Rows from block 4, named by matrix and row number. Rows with one number belong to one neuron. Each number is 50 + 12 x the weight over its row's rms, rounded and kept within 0 to 99. All counts start at 0. After the name is the row's rms in percent of the matrix's.
# fc1: MLP up (model.blocks.4.mlp.fc1.weight, 1024x256), inputs 43-85
# fc2: MLP down (model.blocks.4.mlp.fc2.weight, 256x1024, transposed), outputs 43-85
fc1.101 072:32 51 54 63 62 21 65 77 46 76 40 58 46 40 35 68 17 41 48 67 52 52 51 59 49 68 39 48 46 72 48 36 36 61 34 51 55 35 53 57 57 69 51
fc2.101 070:39 48 44 63 67 26 64 66 40 56 47 57 62 45 47 46 30 52 47 69 39 52 53 71 48 51 33 34 47 64 49 39 40 62 52 49 41 42 32 41 51 45 42
fc1.102 073:32 35 52 40 53 46 48 56 46 43 63 41 53 43 55 49 43 46 35 47 43 66 62 47 54 54 41 38 49 60 53 59 47 45 53 54 35 66 36 61 37 78 61
fc2.102 084:37 55 52 58 60 39 49 58 30 45 47 60 57 45 51 33 47 52 32 43 51 64 57 41 67 53 38 40 46 52 43 59 38 35 58 41 34 67 42 58 35 54 42
fc1.103 085:68 42 80 50 37 72 41 28 46 44 67 34 46 34 45 47 37 28 52 57 46 36 63 40 33 39 75 38 44 37 46 71 50 36 53 56 51 43 38 51 35 74 75
fc2.103 105:55 47 72 43 45 62 39 31 47 47 58 52 37 43 56 70 56 54 59 58 47 54 52 38 48 54 68 50 37 40 45 59 47 43 49 42 59 47 51 68 37 75 58
fc1.104 105:51 71 61 36 38 46 35 35 31 65 64 63 59 38 76 24 52 51 54 57 41 40 51 41 31 49 59 45 79 50 71 61 44 54 64 52 41 65 34 54 35 65 49
fc2.104 121:52 59 59 49 53 48 42 42 31 65 71 62 69 39 57 35 51 60 50 33 54 45 48 43 40 51 63 45 71 58 84 53 41 56 54 47 49 71 42 65 35 72 54
fc1.105 087:44 61 44 57 50 46 51 70 43 38 39 43 54 58 75 46 67 50 40 27 62 51 57 44 31 52 33 76 78 62 78 25 40 56 38 71 42 55 37 45 50 48 36
fc2.105 100:49 55 46 52 58 65 53 80 33 53 41 53 61 58 62 47 65 44 40 29 69 49 62 51 28 55 42 55 75 57 70 46 44 67 54 63 38 52 49 47 50 49 32
fc1.106 085:46 63 62 44 41 54 61 44 49 39 53 06 39 46 55 22 35 63 52 58 45 44 41 37 69 45 61 75 30 44 40 29 34 42 64 57 51 05 45 59 48 55 56
fc2.106 113:55 60 49 52 47 69 53 53 51 30 62 29 65 41 53 36 46 53 61 41 56 48 43 45 53 50 60 69 47 37 50 36 36 52 71 50 38 31 42 56 40 53 50
fc1.107 094:52 61 47 66 49 61 46 60 37 43 38 31 58 44 36 54 27 42 42 58 68 42 57 49 70 30 43 53 62 42 71 62 55 59 55 68 48 45 37 35 49 51 51
fc2.107 088:49 53 70 66 57 44 72 54 46 53 22 74 58 57 60 43 55 48 62 77 47 49 47 59 49 28 53 46 38 49 49 67 41 46 41 43 50 64 56 66 48 29 23
fc1.108 105:56 41 25 59 62 71 47 26 57 66 53 21 52 58 39 92 54 75 32 40 82 63 54 52 47 31 34 55 60 57 69 51 45 54 46 65 48 67 36 44 55 74 46
fc2.108 102:44 52 48 56 74 53 53 33 46 54 20 45 61 56 51 64 69 60 36 59 59 53 60 55 32 37 36 49 49 57 56 56 38 41 45 46 31 78 50 63 51 41 24
fc1.109 080:67 60 53 47 38 46 50 53 46 65 52 25 45 55 45 51 55 25 64 39 64 47 63 55 67 32 52 37 24 59 57 62 22 43 51 67 41 41 59 51 73 50 20
fc2.109 095:63 55 48 62 46 63 46 61 41 60 62 51 58 60 60 28 69 40 62 42 48 36 66 63 64 39 54 35 00 59 53 67 39 56 60 60 44 51 61 53 59 46 41
fc1.110 096:49 43 60 63 50 65 45 34 51 61 53 43 31 54 21 71 81 61 39 53 64 62 56 37 57 51 32 32 74 44 42 65 46 53 58 63 70 67 47 49 70 70 34
fc2.110 104:51 49 66 61 65 62 30 39 42 51 32 55 47 52 37 72 83 62 39 45 46 53 52 47 52 58 37 41 67 52 41 64 47 52 55 48 69 73 59 75 64 48 36
fc1.111 081:31 33 39 46 46 54 63 42 55 55 42 69 42 43 60 40 44 69 42 74 50 52 58 45 30 64 64 48 46 51 56 50 57 60 42 59 50 63 60 59 29 46 53
fc2.111 104:44 34 44 23 49 29 41 40 54 52 55 50 39 43 53 42 42 65 48 66 59 61 50 48 21 50 52 63 58 61 54 52 49 49 34 54 46 63 63 47 38 52 58
fc1.112 139:52 60 40 52 65 23 62 52 48 59 38 51 40 38 58 44 44 69 63 53 40 37 37 54 48 51 51 69 54 52 54 45 78 48 69 48 48 22 63 45 47 35 73
fc2.112 117:75 66 35 69 55 30 64 48 51 59 53 56 65 42 49 46 37 53 52 77 58 52 41 52 54 55 60 67 37 51 54 48 54 46 66 32 54 36 50 45 52 36 69
fc1.113 113:28 51 75 56 31 37 38 56 54 55 55 52 43 46 49 36 67 72 56 65 43 61 47 59 24 47 43 40 67 62 38 49 62 44 72 37 62 57 65 60 48 49 64
fc2.113 108:46 57 73 61 40 38 49 50 38 52 63 39 58 34 42 43 59 59 64 74 41 61 40 48 19 60 54 43 54 57 44 47 58 39 69 27 77 65 73 65 42 51 66
fc1.114 088:25 13 51 66 61 37 44 40 55 57 37 40 53 41 40 52 33 35 45 51 60 50 51 51 63 61 31 69 49 54 73 82 87 44 39 61 54 66 52 62 53 50 74
fc2.114 100:32 25 49 65 54 35 50 34 38 70 39 45 56 47 38 37 35 72 49 59 56 58 56 39 61 61 31 81 44 56 59 68 63 27 55 47 66 68 37 50 54 47 60
fc1.115 082:57 63 58 23 72 42 43 37 42 48 72 42 50 49 55 55 51 39 53 34 38 52 49 46 59 65 65 61 12 54 57 24 60 60 51 26 38 61 63 63 46 45 51
fc2.115 095:43 61 44 31 44 48 38 38 51 55 80 39 53 49 49 47 47 42 58 47 42 47 58 57 64 61 63 58 27 52 50 47 56 76 39 39 35 66 73 57 44 37 43
fc1.116 079:56 51 49 40 45 41 77 39 61 60 31 40 46 47 74 17 35 33 47 43 72 30 70 48 35 44 37 43 40 42 62 74 57 29 50 75 51 75 68 61 41 42 48
fc2.116 103:55 58 43 36 51 42 69 43 47 68 41 50 41 32 77 22 32 75 57 41 48 33 66 35 41 44 52 57 22 66 48 51 55 21 48 62 64 59 64 49 53 58 44
fc1.117 096:46 35 28 31 37 63 59 40 48 45 42 77 47 48 89 44 58 74 38 58 45 43 55 46 50 41 57 34 53 45 53 32 56 44 66 61 45 44 58 53 47 32 66
fc2.117 109:59 39 41 33 37 53 47 30 49 58 53 71 66 35 55 50 60 53 62 55 54 46 43 45 56 51 57 48 60 46 58 26 63 54 56 57 55 54 67 50 50 39 59
fc1.118 108:43 59 31 67 27 43 40 34 30 78 51 37 55 40 34 46 53 51 69 57 43 54 49 54 59 46 57 57 74 57 54 58 60 32 47 61 53 30 54 49 47 38 56
fc2.118 107:60 54 61 53 63 40 38 43 32 54 27 53 71 60 53 50 49 48 36 59 36 54 60 47 63 68 63 62 37 68 62 47 58 54 59 35 53 47 61 67 51 06 54
fc1.119 100:51 42 42 51 70 69 59 47 27 48 52 26 26 53 53 43 78 49 55 60 56 44 55 47 52 46 52 49 37 25 53 72 44 51 55 53 54 65 39 58 56 87 56
fc2.119 117:50 59 52 57 57 71 51 35 45 42 35 50 42 54 46 54 77 62 53 57 52 46 64 52 53 46 60 54 30 32 51 90 29 45 57 42 53 62 58 61 47 74 45
fc1.120 086:48 43 68 52 60 41 29 47 47 41 73 41 58 44 28 61 55 29 55 49 21 49 38 59 69 48 56 57 54 44 44 25 44 64 54 41 61 34 47 53 51 54 63
fc2.120 110:30 57 68 64 48 50 46 60 47 52 74 44 65 45 40 76 62 23 46 41 36 50 35 59 62 58 44 48 70 31 48 38 40 70 53 50 44 33 43 58 52 62 62
fc1.121 100:68 51 49 30 62 68 49 68 46 54 22 65 38 56 59 30 54 36 31 49 41 41 54 56 24 70 56 29 57 43 67 60 63 32 40 58 33 58 57 42 40 48 54
fc2.121 119:60 55 45 32 68 55 45 58 47 37 38 67 34 65 64 28 43 42 55 39 48 40 56 47 20 63 51 44 57 46 67 52 61 25 42 55 46 51 55 43 43 49 36
fc1.123 084:41 60 38 49 34 33 68 71 49 51 55 73 56 36 23 60 56 40 60 45 55 44 35 68 55 31 54 65 49 47 48 55 54 33 57 27 32 32 47 54 34 22 65
fc2.123 094:53 62 47 52 39 33 64 79 55 56 49 67 62 45 34 77 56 39 67 52 52 46 33 48 62 29 52 63 46 58 47 60 35 47 55 37 23 45 59 54 37 11 56
fc1.124 094:65 29 36 39 56 66 64 58 41 48 52 38 66 59 66 54 37 60 40 40 53 45 47 53 35 64 45 44 33 41 59 27 47 54 32 42 49 63 62 57 38 54 56
fc2.124 086:58 37 45 32 49 56 38 56 51 43 46 32 36 52 64 47 48 38 48 57 51 47 46 65 36 49 43 42 48 37 58 45 46 47 25 61 42 55 57 39 45 48 47
fc1.125 091:75 68 50 44 58 48 57 33 50 48 54 52 48 43 54 48 45 60 58 41 45 66 49 36 42 57 34 50 45 51 62 44 52 60 42 42 65 71 50 43 63 44 41
fc2.125 105:63 59 70 39 51 65 54 31 53 57 49 37 54 46 41 54 50 55 62 40 45 53 51 39 53 63 40 43 57 50 60 39 61 70 40 40 70 69 52 60 49 56 35
fc1.126 077:56 70 58 49 64 45 62 50 31 56 50 63 30 47 60 27 48 46 43 48 41 51 62 41 42 64 58 71 33 56 58 57 50 56 44 68 35 11 47 44 71 65 65
fc2.126 091:37 52 56 59 38 44 64 30 40 56 30 43 34 62 48 42 66 62 45 59 53 46 66 45 52 50 42 60 26 60 53 69 44 68 39 66 30 31 48 47 57 52 51
fc1.127 118:44 59 33 49 51 55 52 59 47 47 44 34 44 38 35 54 39 37 64 29 45 52 47 52 67 32 67 57 53 48 61 56 72 49 47 48 50 33 59 60 48 53 30
fc2.127 124:49 50 60 62 57 57 44 55 55 35 36 42 63 36 48 47 47 26 37 34 49 52 47 52 66 45 65 57 51 58 61 60 58 63 66 32 50 52 47 66 60 46 44
fc1.128 084:36 52 51 57 52 50 47 55 43 55 36 53 52 55 84 15 25 49 57 58 48 58 61 41 48 47 56 48 53 60 34 55 52 59 32 78 38 45 55 58 46 51 43
fc2.128 112:48 56 48 47 58 23 39 53 45 30 39 55 30 69 88 21 45 52 44 60 60 57 55 33 34 40 52 59 41 68 42 67 56 53 37 75 42 44 59 49 44 56 33
fc1.129 078:51 56 56 55 50 17 55 46 44 47 56 89 33 39 26 54 51 73 56 54 23 45 56 56 49 60 44 53 23 28 58 84 54 37 66 63 54 35 47 57 61 69 77
fc2.129 082:67 63 35 55 47 38 37 37 35 45 54 68 50 58 25 55 55 70 79 45 53 48 56 42 46 71 38 67 23 62 47 69 56 26 43 64 54 42 35 39 46 71 63
fc1.130 116:66 55 41 50 59 47 58 57 40 41 54 39 62 64 60 38 56 50 29 58 50 39 47 50 49 76 66 64 41 50 60 34 60 59 33 26 50 72 26 34 70 36 63
fc2.130 089:64 46 32 33 70 45 54 44 56 32 59 40 44 61 48 65 58 38 42 36 55 41 49 60 59 67 67 63 44 50 76 39 40 69 38 44 50 89 33 41 77 56 59
fc1.131 097:76 61 68 38 71 51 38 67 44 52 53 37 45 53 29 49 36 23 45 46 51 45 63 57 41 42 57 48 31 51 45 43 48 61 36 41 39 67 66 54 48 68 08
fc2.131 113:59 66 66 41 68 43 44 71 50 42 73 38 51 59 55 54 37 16 55 51 52 32 68 65 50 43 59 31 37 45 50 48 47 58 41 51 41 67 59 61 47 70 39
fc1.132 073:47 62 55 46 36 28 65 35 52 52 61 54 52 37 71 40 51 39 52 57 08 48 52 47 35 76 40 67 41 45 68 68 53 53 44 61 45 37 52 50 29 39 49
fc2.132 086:53 73 39 35 52 44 54 47 49 59 46 46 33 41 83 09 32 79 57 35 64 43 49 32 26 66 40 69 34 60 54 64 76 65 49 53 48 40 44 43 32 75 37
fc1.133 127:53 50 62 27 62 52 42 40 78 47 48 35 30 42 52 56 37 77 30 25 29 45 50 39 36 55 56 71 56 47 64 35 69 58 47 50 38 42 35 42 49 53 50
fc2.133 091:56 38 39 68 44 37 64 41 63 47 70 49 61 41 44 41 47 62 26 61 60 60 63 44 45 69 57 63 49 49 59 45 47 59 56 30 48 33 36 56 57 49 41
fc1.134 097:44 53 36 40 58 45 53 45 35 49 39 49 46 38 70 57 43 37 30 37 62 60 46 72 38 47 41 42 62 45 45 58 50 42 51 58 54 40 65 55 30 45 46
fc2.134 104:36 41 42 45 57 55 58 44 27 57 49 50 48 36 64 57 46 24 79 59 47 61 50 63 21 62 46 57 63 47 43 49 58 50 50 66 36 63 74 61 30 45 42
fc1.135 071:35 71 42 52 65 53 34 54 53 48 54 69 47 55 85 26 60 60 51 48 39 53 39 39 59 60 61 39 60 60 38 53 47 55 45 51 44 23 49 59 35 67 41
fc2.135 091:42 64 39 47 57 17 38 48 56 39 42 63 41 54 79 45 50 37 50 51 47 60 40 33 44 60 53 55 57 77 47 52 35 53 37 59 39 39 53 41 46 58 35
fc1.136 111:24 46 50 54 43 56 72 50 39 47 52 47 55 48 43 16 49 56 58 57 41 52 32 41 41 63 45 35 42 57 36 45 63 61 27 25 47 54 63 42 49 43 54
fc2.136 092:25 34 42 56 63 48 79 52 61 35 62 42 41 63 49 53 43 57 64 48 50 51 34 46 45 55 48 28 49 57 42 52 70 48 36 51 48 70 61 36 66 50 43
fc1.138 103:47 12 48 40 56 68 48 17 56 29 60 38 27 41 61 42 44 39 45 45 48 49 60 47 46 48 74 49 24 31 44 51 46 39 50 65 41 54 61 38 40 58 57
fc2.138 114:53 43 50 48 52 66 31 21 61 50 75 32 39 40 49 62 55 39 48 47 58 49 63 33 46 43 76 56 30 38 47 59 38 45 56 53 37 55 70 37 36 51 50
fc1.139 114:49 42 83 33 43 55 55 62 44 43 35 40 42 48 32 33 63 41 54 30 44 61 47 64 53 58 45 55 59 33 57 66 61 22 42 52 48 46 42 55 51 66 55
fc2.139 110:54 54 64 60 55 62 63 58 33 50 30 49 55 44 31 46 59 44 48 30 58 56 47 60 66 63 58 54 57 37 66 70 62 28 55 49 51 56 42 47 42 63 56
fc1.140 091:50 58 41 47 30 64 61 28 42 50 37 40 52 37 40 69 25 72 52 63 80 51 63 43 48 40 45 33 36 26 50 73 31 32 51 64 63 54 41 34 60 56 34
fc2.140 112:68 52 43 57 39 65 55 36 48 53 23 50 65 37 41 61 54 60 55 50 61 55 60 59 51 42 55 35 28 35 41 57 32 42 58 47 55 53 55 52 47 72 46
fc1.141 120:50 51 48 59 54 58 64 65 62 46 50 56 59 61 40 45 36 50 43 38 50 58 36 62 49 51 43 48 31 45 44 59 71 43 47 57 40 79 72 34 25 53 63
fc2.141 113:51 47 37 40 39 43 50 57 44 62 48 52 35 52 41 39 36 53 51 42 40 59 42 63 40 48 49 43 49 48 48 63 63 52 35 59 61 49 55 42 36 42 54
fc1.142 173:60 45 43 37 71 50 45 40 57 31 47 41 22 35 59 39 34 48 40 35 39 46 50 57 52 38 41 38 53 53 56 41 52 37 40 47 58 28 46 39 57 28 61
fc2.142 122:59 52 44 61 42 58 46 50 40 57 37 53 42 43 47 55 35 38 74 35 31 50 43 53 43 28 24 45 51 36 28 51 53 38 51 66 59 48 68 57 44 55 46
fc1.143 078:48 54 44 56 56 52 42 45 57 53 68 46 58 39 32 40 84 38 54 32 45 60 28 45 79 50 62 43 54 63 56 60 40 35 69 42 42 27 54 68 50 54 41
fc2.143 097:39 47 43 62 64 43 49 54 52 52 64 36 28 35 45 49 72 45 55 36 48 71 27 32 68 55 60 44 45 64 49 43 25 45 40 36 48 40 60 58 60 33 40
fc1.144 071:40 46 59 53 32 62 38 52 46 62 36 45 73 37 56 29 32 53 52 26 46 37 45 25 61 47 55 36 51 51 70 67 41 60 66 63 47 46 55 53 36 45 48
fc2.144 068:50 34 67 64 42 61 46 42 33 80 43 53 50 29 65 26 58 60 70 52 28 42 25 41 55 51 57 40 29 47 66 65 31 71 51 61 45 51 50 65 43 53 33
fc1.145 085:49 38 28 49 47 39 49 27 46 53 57 39 56 36 38 47 55 63 72 56 40 44 51 50 55 62 34 56 47 34 68 58 43 32 52 52 47 51 40 56 31 52 50
fc2.145 095:69 47 57 58 66 61 33 47 35 44 19 51 70 47 33 53 49 52 46 53 56 52 50 55 66 62 55 63 53 46 58 58 50 40 64 50 37 64 49 67 38 57 54
fc1.146 145:48 48 46 61 50 48 42 52 42 58 39 47 54 52 44 38 44 67 45 51 51 67 71 69 64 59 67 51 64 74 47 52 50 70 59 51 54 52 46 61 50 48 48
fc2.146 090:58 30 60 44 47 47 40 48 49 30 59 38 59 54 49 59 56 26 63 32 50 59 63 52 46 54 56 65 56 62 56 69 38 51 45 55 45 46 52 57 49 54 57
fc1.147 087:52 61 43 52 63 38 52 60 36 53 50 41 69 47 64 35 47 43 49 61 52 45 37 62 52 40 41 52 40 45 24 33 35 49 48 43 57 49 69 61 48 35 70
fc2.147 078:49 54 44 35 61 40 28 71 45 68 53 42 45 43 72 50 70 47 50 34 50 58 56 72 34 30 46 44 41 41 30 55 50 53 49 57 50 46 53 60 50 64 68
fc1.148 100:40 71 53 72 51 48 48 35 30 47 59 36 65 47 37 36 61 56 49 32 61 62 54 42 57 55 50 78 65 65 67 30 42 56 63 68 49 29 50 50 37 40 54
fc2.148 098:32 56 67 59 51 46 62 34 34 44 40 61 59 56 54 21 70 57 61 56 44 50 49 49 40 47 52 56 51 62 50 45 42 58 54 57 53 49 62 65 34 25 24
fc1.149 097:33 43 62 41 30 55 56 34 36 48 43 43 54 41 32 39 35 79 65 45 44 36 57 45 65 62 52 40 48 49 46 52 32 51 60 48 48 35 55 48 32 45 69
fc2.149 109:55 41 57 61 26 41 62 31 46 49 42 71 60 41 48 44 55 83 63 50 45 43 51 44 70 55 56 32 43 58 47 49 37 53 61 44 59 37 47 52 29 60 65
fc1.150 102:20 42 39 53 53 42 80 69 59 66 45 64 44 48 42 74 58 70 46 46 49 50 43 58 52 35 58 40 39 63 23 59 51 60 51 63 41 26 55 44 53 38 60
fc2.150 115:43 42 39 60 50 53 74 50 54 50 46 59 76 46 44 63 60 55 36 41 52 48 53 54 54 49 51 50 39 62 40 50 54 58 73 55 36 40 61 43 49 39 53
fc1.151 063:41 56 30 61 57 41 51 49 34 44 45 43 64 54 53 48 41 36 26 59 70 43 39 56 64 65 64 63 57 56 59 35 50 60 32 56 48 38 57 27 65 61 60
fc2.151 049:19 53 39 26 51 38 47 76 46 37 63 33 47 75 58 48 35 61 60 66 55 36 43 57 56 55 56 44 52 67 59 47 47 58 51 46 62 70 52 41 87 46 20
fc1.152 060:61 64 41 58 60 57 50 25 51 62 59 46 49 45 51 52 53 32 41 65 58 69 39 33 39 57 61 62 49 48 57 74 70 34 64 72 59 58 62 90 32 39 51
fc2.152 048:52 35 41 44 74 47 41 49 52 64 78 56 68 51 43 57 48 59 57 44 48 53 33 41 28 71 57 67 49 51 47 39 61 51 41 57 43 59 57 79 42 34 31
fc1.153 109:48 56 72 35 77 43 36 45 49 53 48 51 27 39 42 44 55 65 41 23 26 61 54 47 40 44 43 64 64 57 50 28 61 38 51 55 34 55 43 46 39 38 38
fc2.153 073:45 49 49 77 46 51 62 61 53 74 77 62 65 41 48 53 43 46 53 38 53 59 57 48 45 58 51 56 71 45 58 42 49 32 72 41 47 39 56 48 35 48 46
fc1.154 089:46 00 43 69 52 71 73 55 54 44 58 40 45 41 55 44 41 51 42 53 42 39 35 54 43 54 49 53 42 52 57 68 71 62 44 50 43 30 29 45 51 30 67
fc2.154 101:36 16 19 90 54 63 78 60 64 68 51 45 52 43 46 50 37 60 40 59 55 50 37 48 63 44 46 52 30 53 49 73 61 59 58 49 48 52 28 58 54 41 64
fc1.155 092:80 58 46 30 38 51 65 39 47 55 56 29 34 47 32 46 63 34 39 35 38 33 49 60 53 65 66 35 40 47 39 57 26 29 32 48 27 54 59 41 52 31 58
fc2.155 114:55 73 45 50 58 59 61 42 44 46 54 28 51 50 37 24 73 57 56 36 49 34 50 53 59 61 47 53 40 44 48 57 30 52 58 51 44 46 65 47 40 41 40
fc1.156 087:53 70 49 33 78 35 63 51 46 44 38 77 48 39 53 60 50 45 59 58 41 44 36 46 50 52 73 47 36 39 55 61 78 57 64 29 48 31 69 54 61 47 60
fc2.156 106:41 64 51 47 52 18 72 30 58 55 33 61 53 36 48 68 59 48 57 58 47 56 36 48 53 40 64 48 34 48 49 63 57 63 45 32 65 40 74 60 61 47 60
fc1.157 103:62 46 74 52 58 43 43 49 28 57 50 44 43 46 48 00 58 21 50 53 23 38 54 58 56 54 56 49 55 55 60 44 46 48 48 64 40 19 53 62 51 37 62
fc2.157 114:34 49 69 60 55 46 55 53 36 58 65 41 38 52 52 23 60 12 61 58 36 38 50 48 54 50 63 42 50 51 55 41 34 51 42 76 50 25 51 77 50 47 60
fc1.158 089:39 43 53 59 48 45 65 84 62 36 42 55 63 41 18 40 65 52 54 62 57 40 56 57 46 48 57 53 34 46 62 61 53 52 68 43 47 33 63 54 22 71 60
fc2.158 098:50 56 42 62 55 40 74 69 42 39 33 72 70 40 42 32 55 51 60 68 59 52 46 49 46 46 51 49 33 50 48 60 43 49 59 35 53 55 59 46 32 59 55
fc1.159 113:65 46 52 42 60 60 46 35 65 38 30 50 42 49 52 54 46 48 43 62 54 51 55 40 67 54 51 49 56 38 46 57 46 61 48 54 44 21 33 37 44 66 18
fc2.159 111:60 47 34 63 58 56 40 31 56 37 44 55 56 34 37 72 41 25 51 42 59 47 43 37 69 55 59 62 56 39 61 58 40 55 57 49 45 40 48 34 50 65 31
fc1.160 103:30 47 60 34 52 52 53 49 51 49 43 46 51 46 51 47 34 69 64 47 44 53 48 50 47 57 58 25 65 46 47 58 43 63 40 31 66 80 52 60 45 51 41
fc2.160 120:44 41 60 59 52 61 57 43 47 46 45 58 68 32 38 47 34 40 39 39 40 56 48 59 50 51 57 34 70 42 59 50 49 67 62 37 65 72 45 54 42 64 47
fc1.161 100:60 49 60 49 38 64 64 41 25 37 51 52 48 67 40 39 57 31 59 79 63 45 53 24 43 65 51 48 50 47 49 50 52 41 57 33 49 57 49 50 27 31 55
fc2.161 095:57 44 67 52 53 62 75 33 45 46 48 60 41 53 20 56 64 46 51 33 47 43 61 28 38 53 40 46 42 57 70 58 53 49 53 53 46 67 71 31 28 57 61
fc1.163 095:51 42 36 45 48 49 41 59 48 48 50 18 52 65 51 40 59 35 44 76 44 40 43 45 35 51 62 58 31 61 48 53 58 50 51 32 58 68 49 36 57 71 66
fc2.163 091:56 57 26 47 67 56 51 46 44 41 50 38 49 49 46 63 51 41 52 51 43 46 45 48 45 55 64 54 24 64 48 58 47 59 61 37 58 82 53 44 62 69 83
fc1.164 095:37 50 55 53 65 42 58 45 36 40 55 45 47 54 60 53 56 19 54 68 59 45 40 29 40 34 33 43 50 73 49 46 46 46 36 54 56 43 49 72 43 50 46
fc2.164 066:40 50 32 52 68 42 70 69 49 68 71 46 59 60 58 50 36 52 49 58 68 34 51 28 38 53 40 43 60 62 54 31 39 59 46 49 60 44 42 60 52 50 31
fc1.165 102:51 54 51 40 48 56 54 42 48 44 55 71 51 33 35 41 40 87 56 46 40 46 42 54 42 52 49 60 50 38 50 70 52 40 61 40 32 30 48 61 23 58 23
fc2.165 112:62 56 40 43 42 52 57 50 55 48 56 65 46 42 33 47 24 66 72 42 45 36 36 44 51 58 46 52 58 56 51 55 44 39 49 39 36 50 44 41 27 55 38
fc1.166 078:44 30 51 42 49 59 25 65 55 52 44 53 48 66 44 36 44 71 45 47 54 61 60 49 54 39 62 49 44 62 56 46 60 75 58 55 39 82 77 64 48 52 46
fc2.166 099:45 35 65 39 51 35 22 57 53 41 61 44 38 57 58 31 61 45 42 58 55 60 54 52 44 41 57 56 50 58 54 67 40 60 37 55 30 68 78 59 51 38 51
fc1.167 096:45 31 40 56 32 42 64 45 55 62 40 65 50 42 70 48 57 38 44 49 47 49 70 38 48 40 50 46 57 63 67 52 57 45 50 61 46 63 42 51 46 32 56
fc2.167 122:48 33 48 46 36 53 52 42 50 50 47 62 41 52 82 36 31 62 60 46 70 52 65 27 46 37 45 66 51 71 58 39 63 37 45 56 53 64 42 34 43 45 64
fc1.168 276:51 59 36 47 32 42 28 63 48 67 59 35 47 47 44 34 44 63 46 45 42 49 55 50 44 41 37 50 54 67 36 43 55 44 74 26 39 39 26 57 61 36 52
fc2.168 101:70 54 45 50 46 60 37 64 41 51 46 60 59 54 40 46 39 61 33 42 51 53 39 65 46 43 45 51 61 38 60 52 60 52 53 36 52 41 45 21 36 25 49
fc1.169 101:68 38 46 51 38 63 44 39 29 35 57 52 28 49 87 00 62 40 43 42 34 53 54 50 56 50 45 47 35 46 56 52 70 29 60 65 47 36 42 50 66 34 72
fc2.169 117:54 45 68 46 49 49 32 39 36 34 73 57 35 56 71 41 50 44 61 45 51 53 55 44 44 52 53 48 40 44 42 59 72 31 52 61 43 45 57 60 59 41 60
fc1.170 087:71 44 85 56 69 63 45 27 64 37 17 41 30 42 37 51 52 61 32 37 48 56 54 37 56 48 40 35 33 32 41 45 53 40 43 66 42 61 46 52 42 47 43
fc2.170 049:60 38 54 79 54 64 48 54 59 45 58 48 62 55 48 46 49 33 43 45 59 46 47 42 43 48 49 42 46 37 45 50 56 41 64 53 44 60 37 45 38 53 46
fc1.171 088:55 64 56 49 34 65 59 66 53 43 63 54 52 47 61 42 53 38 51 45 60 55 39 49 50 34 70 56 59 48 50 67 56 54 84 48 48 65 80 60 21 39 48
fc2.171 090:53 58 65 48 25 56 60 48 44 49 60 55 65 44 66 43 52 34 57 45 61 44 31 39 52 33 56 66 61 51 56 64 53 68 56 42 58 66 86 69 26 48 40
fc1.172 075:42 59 48 61 56 64 66 44 42 42 52 41 61 37 47 58 16 71 52 53 73 61 42 50 64 37 53 61 54 53 39 51 53 54 62 40 52 48 30 45 56 67 68
fc2.172 081:37 42 63 56 40 54 62 48 54 35 34 66 51 53 50 56 33 51 51 72 40 56 43 52 56 25 46 54 44 51 46 53 54 49 43 37 48 63 36 68 48 36 62
fc1.173 081:67 37 55 40 41 47 53 36 43 47 62 30 41 48 56 38 41 27 61 72 42 45 62 57 44 54 44 33 27 30 45 59 65 52 63 45 52 57 45 64 57 39 57
fc2.173 094:65 55 62 64 48 58 65 39 46 62 61 46 45 56 62 51 43 70 56 56 51 52 60 48 49 49 52 21 33 26 39 58 59 52 60 45 54 58 53 72 51 65 71
fc1.174 069:50 29 64 53 60 59 22 52 41 37 64 49 33 43 49 54 55 49 45 44 46 51 52 34 50 62 53 51 66 33 44 43 34 53 40 23 60 38 32 44 25 54 77
fc2.174 086:44 52 55 48 50 53 44 40 57 43 81 61 65 49 39 59 46 46 59 60 22 50 42 68 43 58 60 44 72 38 48 41 40 68 67 43 50 45 46 46 25 62 57
fc1.175 113:49 55 58 39 69 62 40 60 30 58 24 48 46 41 31 40 35 40 40 61 56 43 53 52 33 67 49 43 60 45 47 53 48 45 36 50 45 53 53 42 48 46 29
fc2.175 120:53 65 57 42 75 42 47 60 42 49 28 60 46 46 40 43 48 52 44 56 44 43 47 52 39 59 52 32 68 27 52 56 44 41 39 47 58 54 45 62 41 50 34
fc1.176 080:66 50 58 39 62 41 37 52 53 31 49 35 36 73 72 39 56 70 46 44 47 51 68 50 47 44 56 26 50 61 42 48 53 68 40 47 53 52 59 43 68 48 69
fc2.176 091:62 63 54 38 54 49 37 32 47 31 52 46 53 59 62 44 62 45 52 59 40 38 72 66 42 54 54 43 52 57 46 60 42 63 64 56 46 61 80 51 53 42 52
fc1.177 095:60 40 58 46 27 27 55 45 54 38 49 43 49 43 43 52 41 58 54 52 37 50 47 43 17 71 35 31 46 48 60 61 51 38 41 58 49 51 58 27 50 55 67
fc2.177 097:67 42 50 55 48 23 53 42 44 41 47 40 52 33 39 41 45 59 56 67 43 58 48 36 26 60 35 38 43 45 63 50 29 36 55 46 46 50 60 26 49 37 62
fc1.178 098:49 57 31 60 23 40 72 34 50 55 50 33 54 38 55 52 44 72 57 45 76 42 64 39 71 29 29 49 33 49 50 55 42 49 55 61 63 54 37 54 58 53 54
fc2.178 120:56 45 32 78 28 53 60 47 48 55 34 50 54 40 53 59 41 73 58 57 71 51 60 38 69 35 32 59 24 60 33 51 44 48 54 52 54 55 32 49 57 49 63
fc1.179 116:57 26 34 38 73 54 53 44 38 37 43 38 51 44 59 77 56 17 30 63 48 49 56 50 33 27 55 43 56 35 63 75 52 46 35 62 41 36 45 38 50 45 48
fc2.179 110:51 49 38 62 66 53 61 57 39 52 43 57 61 62 56 73 45 26 30 25 68 56 64 49 47 48 60 58 55 58 45 78 47 59 48 41 30 67 50 56 46 51 50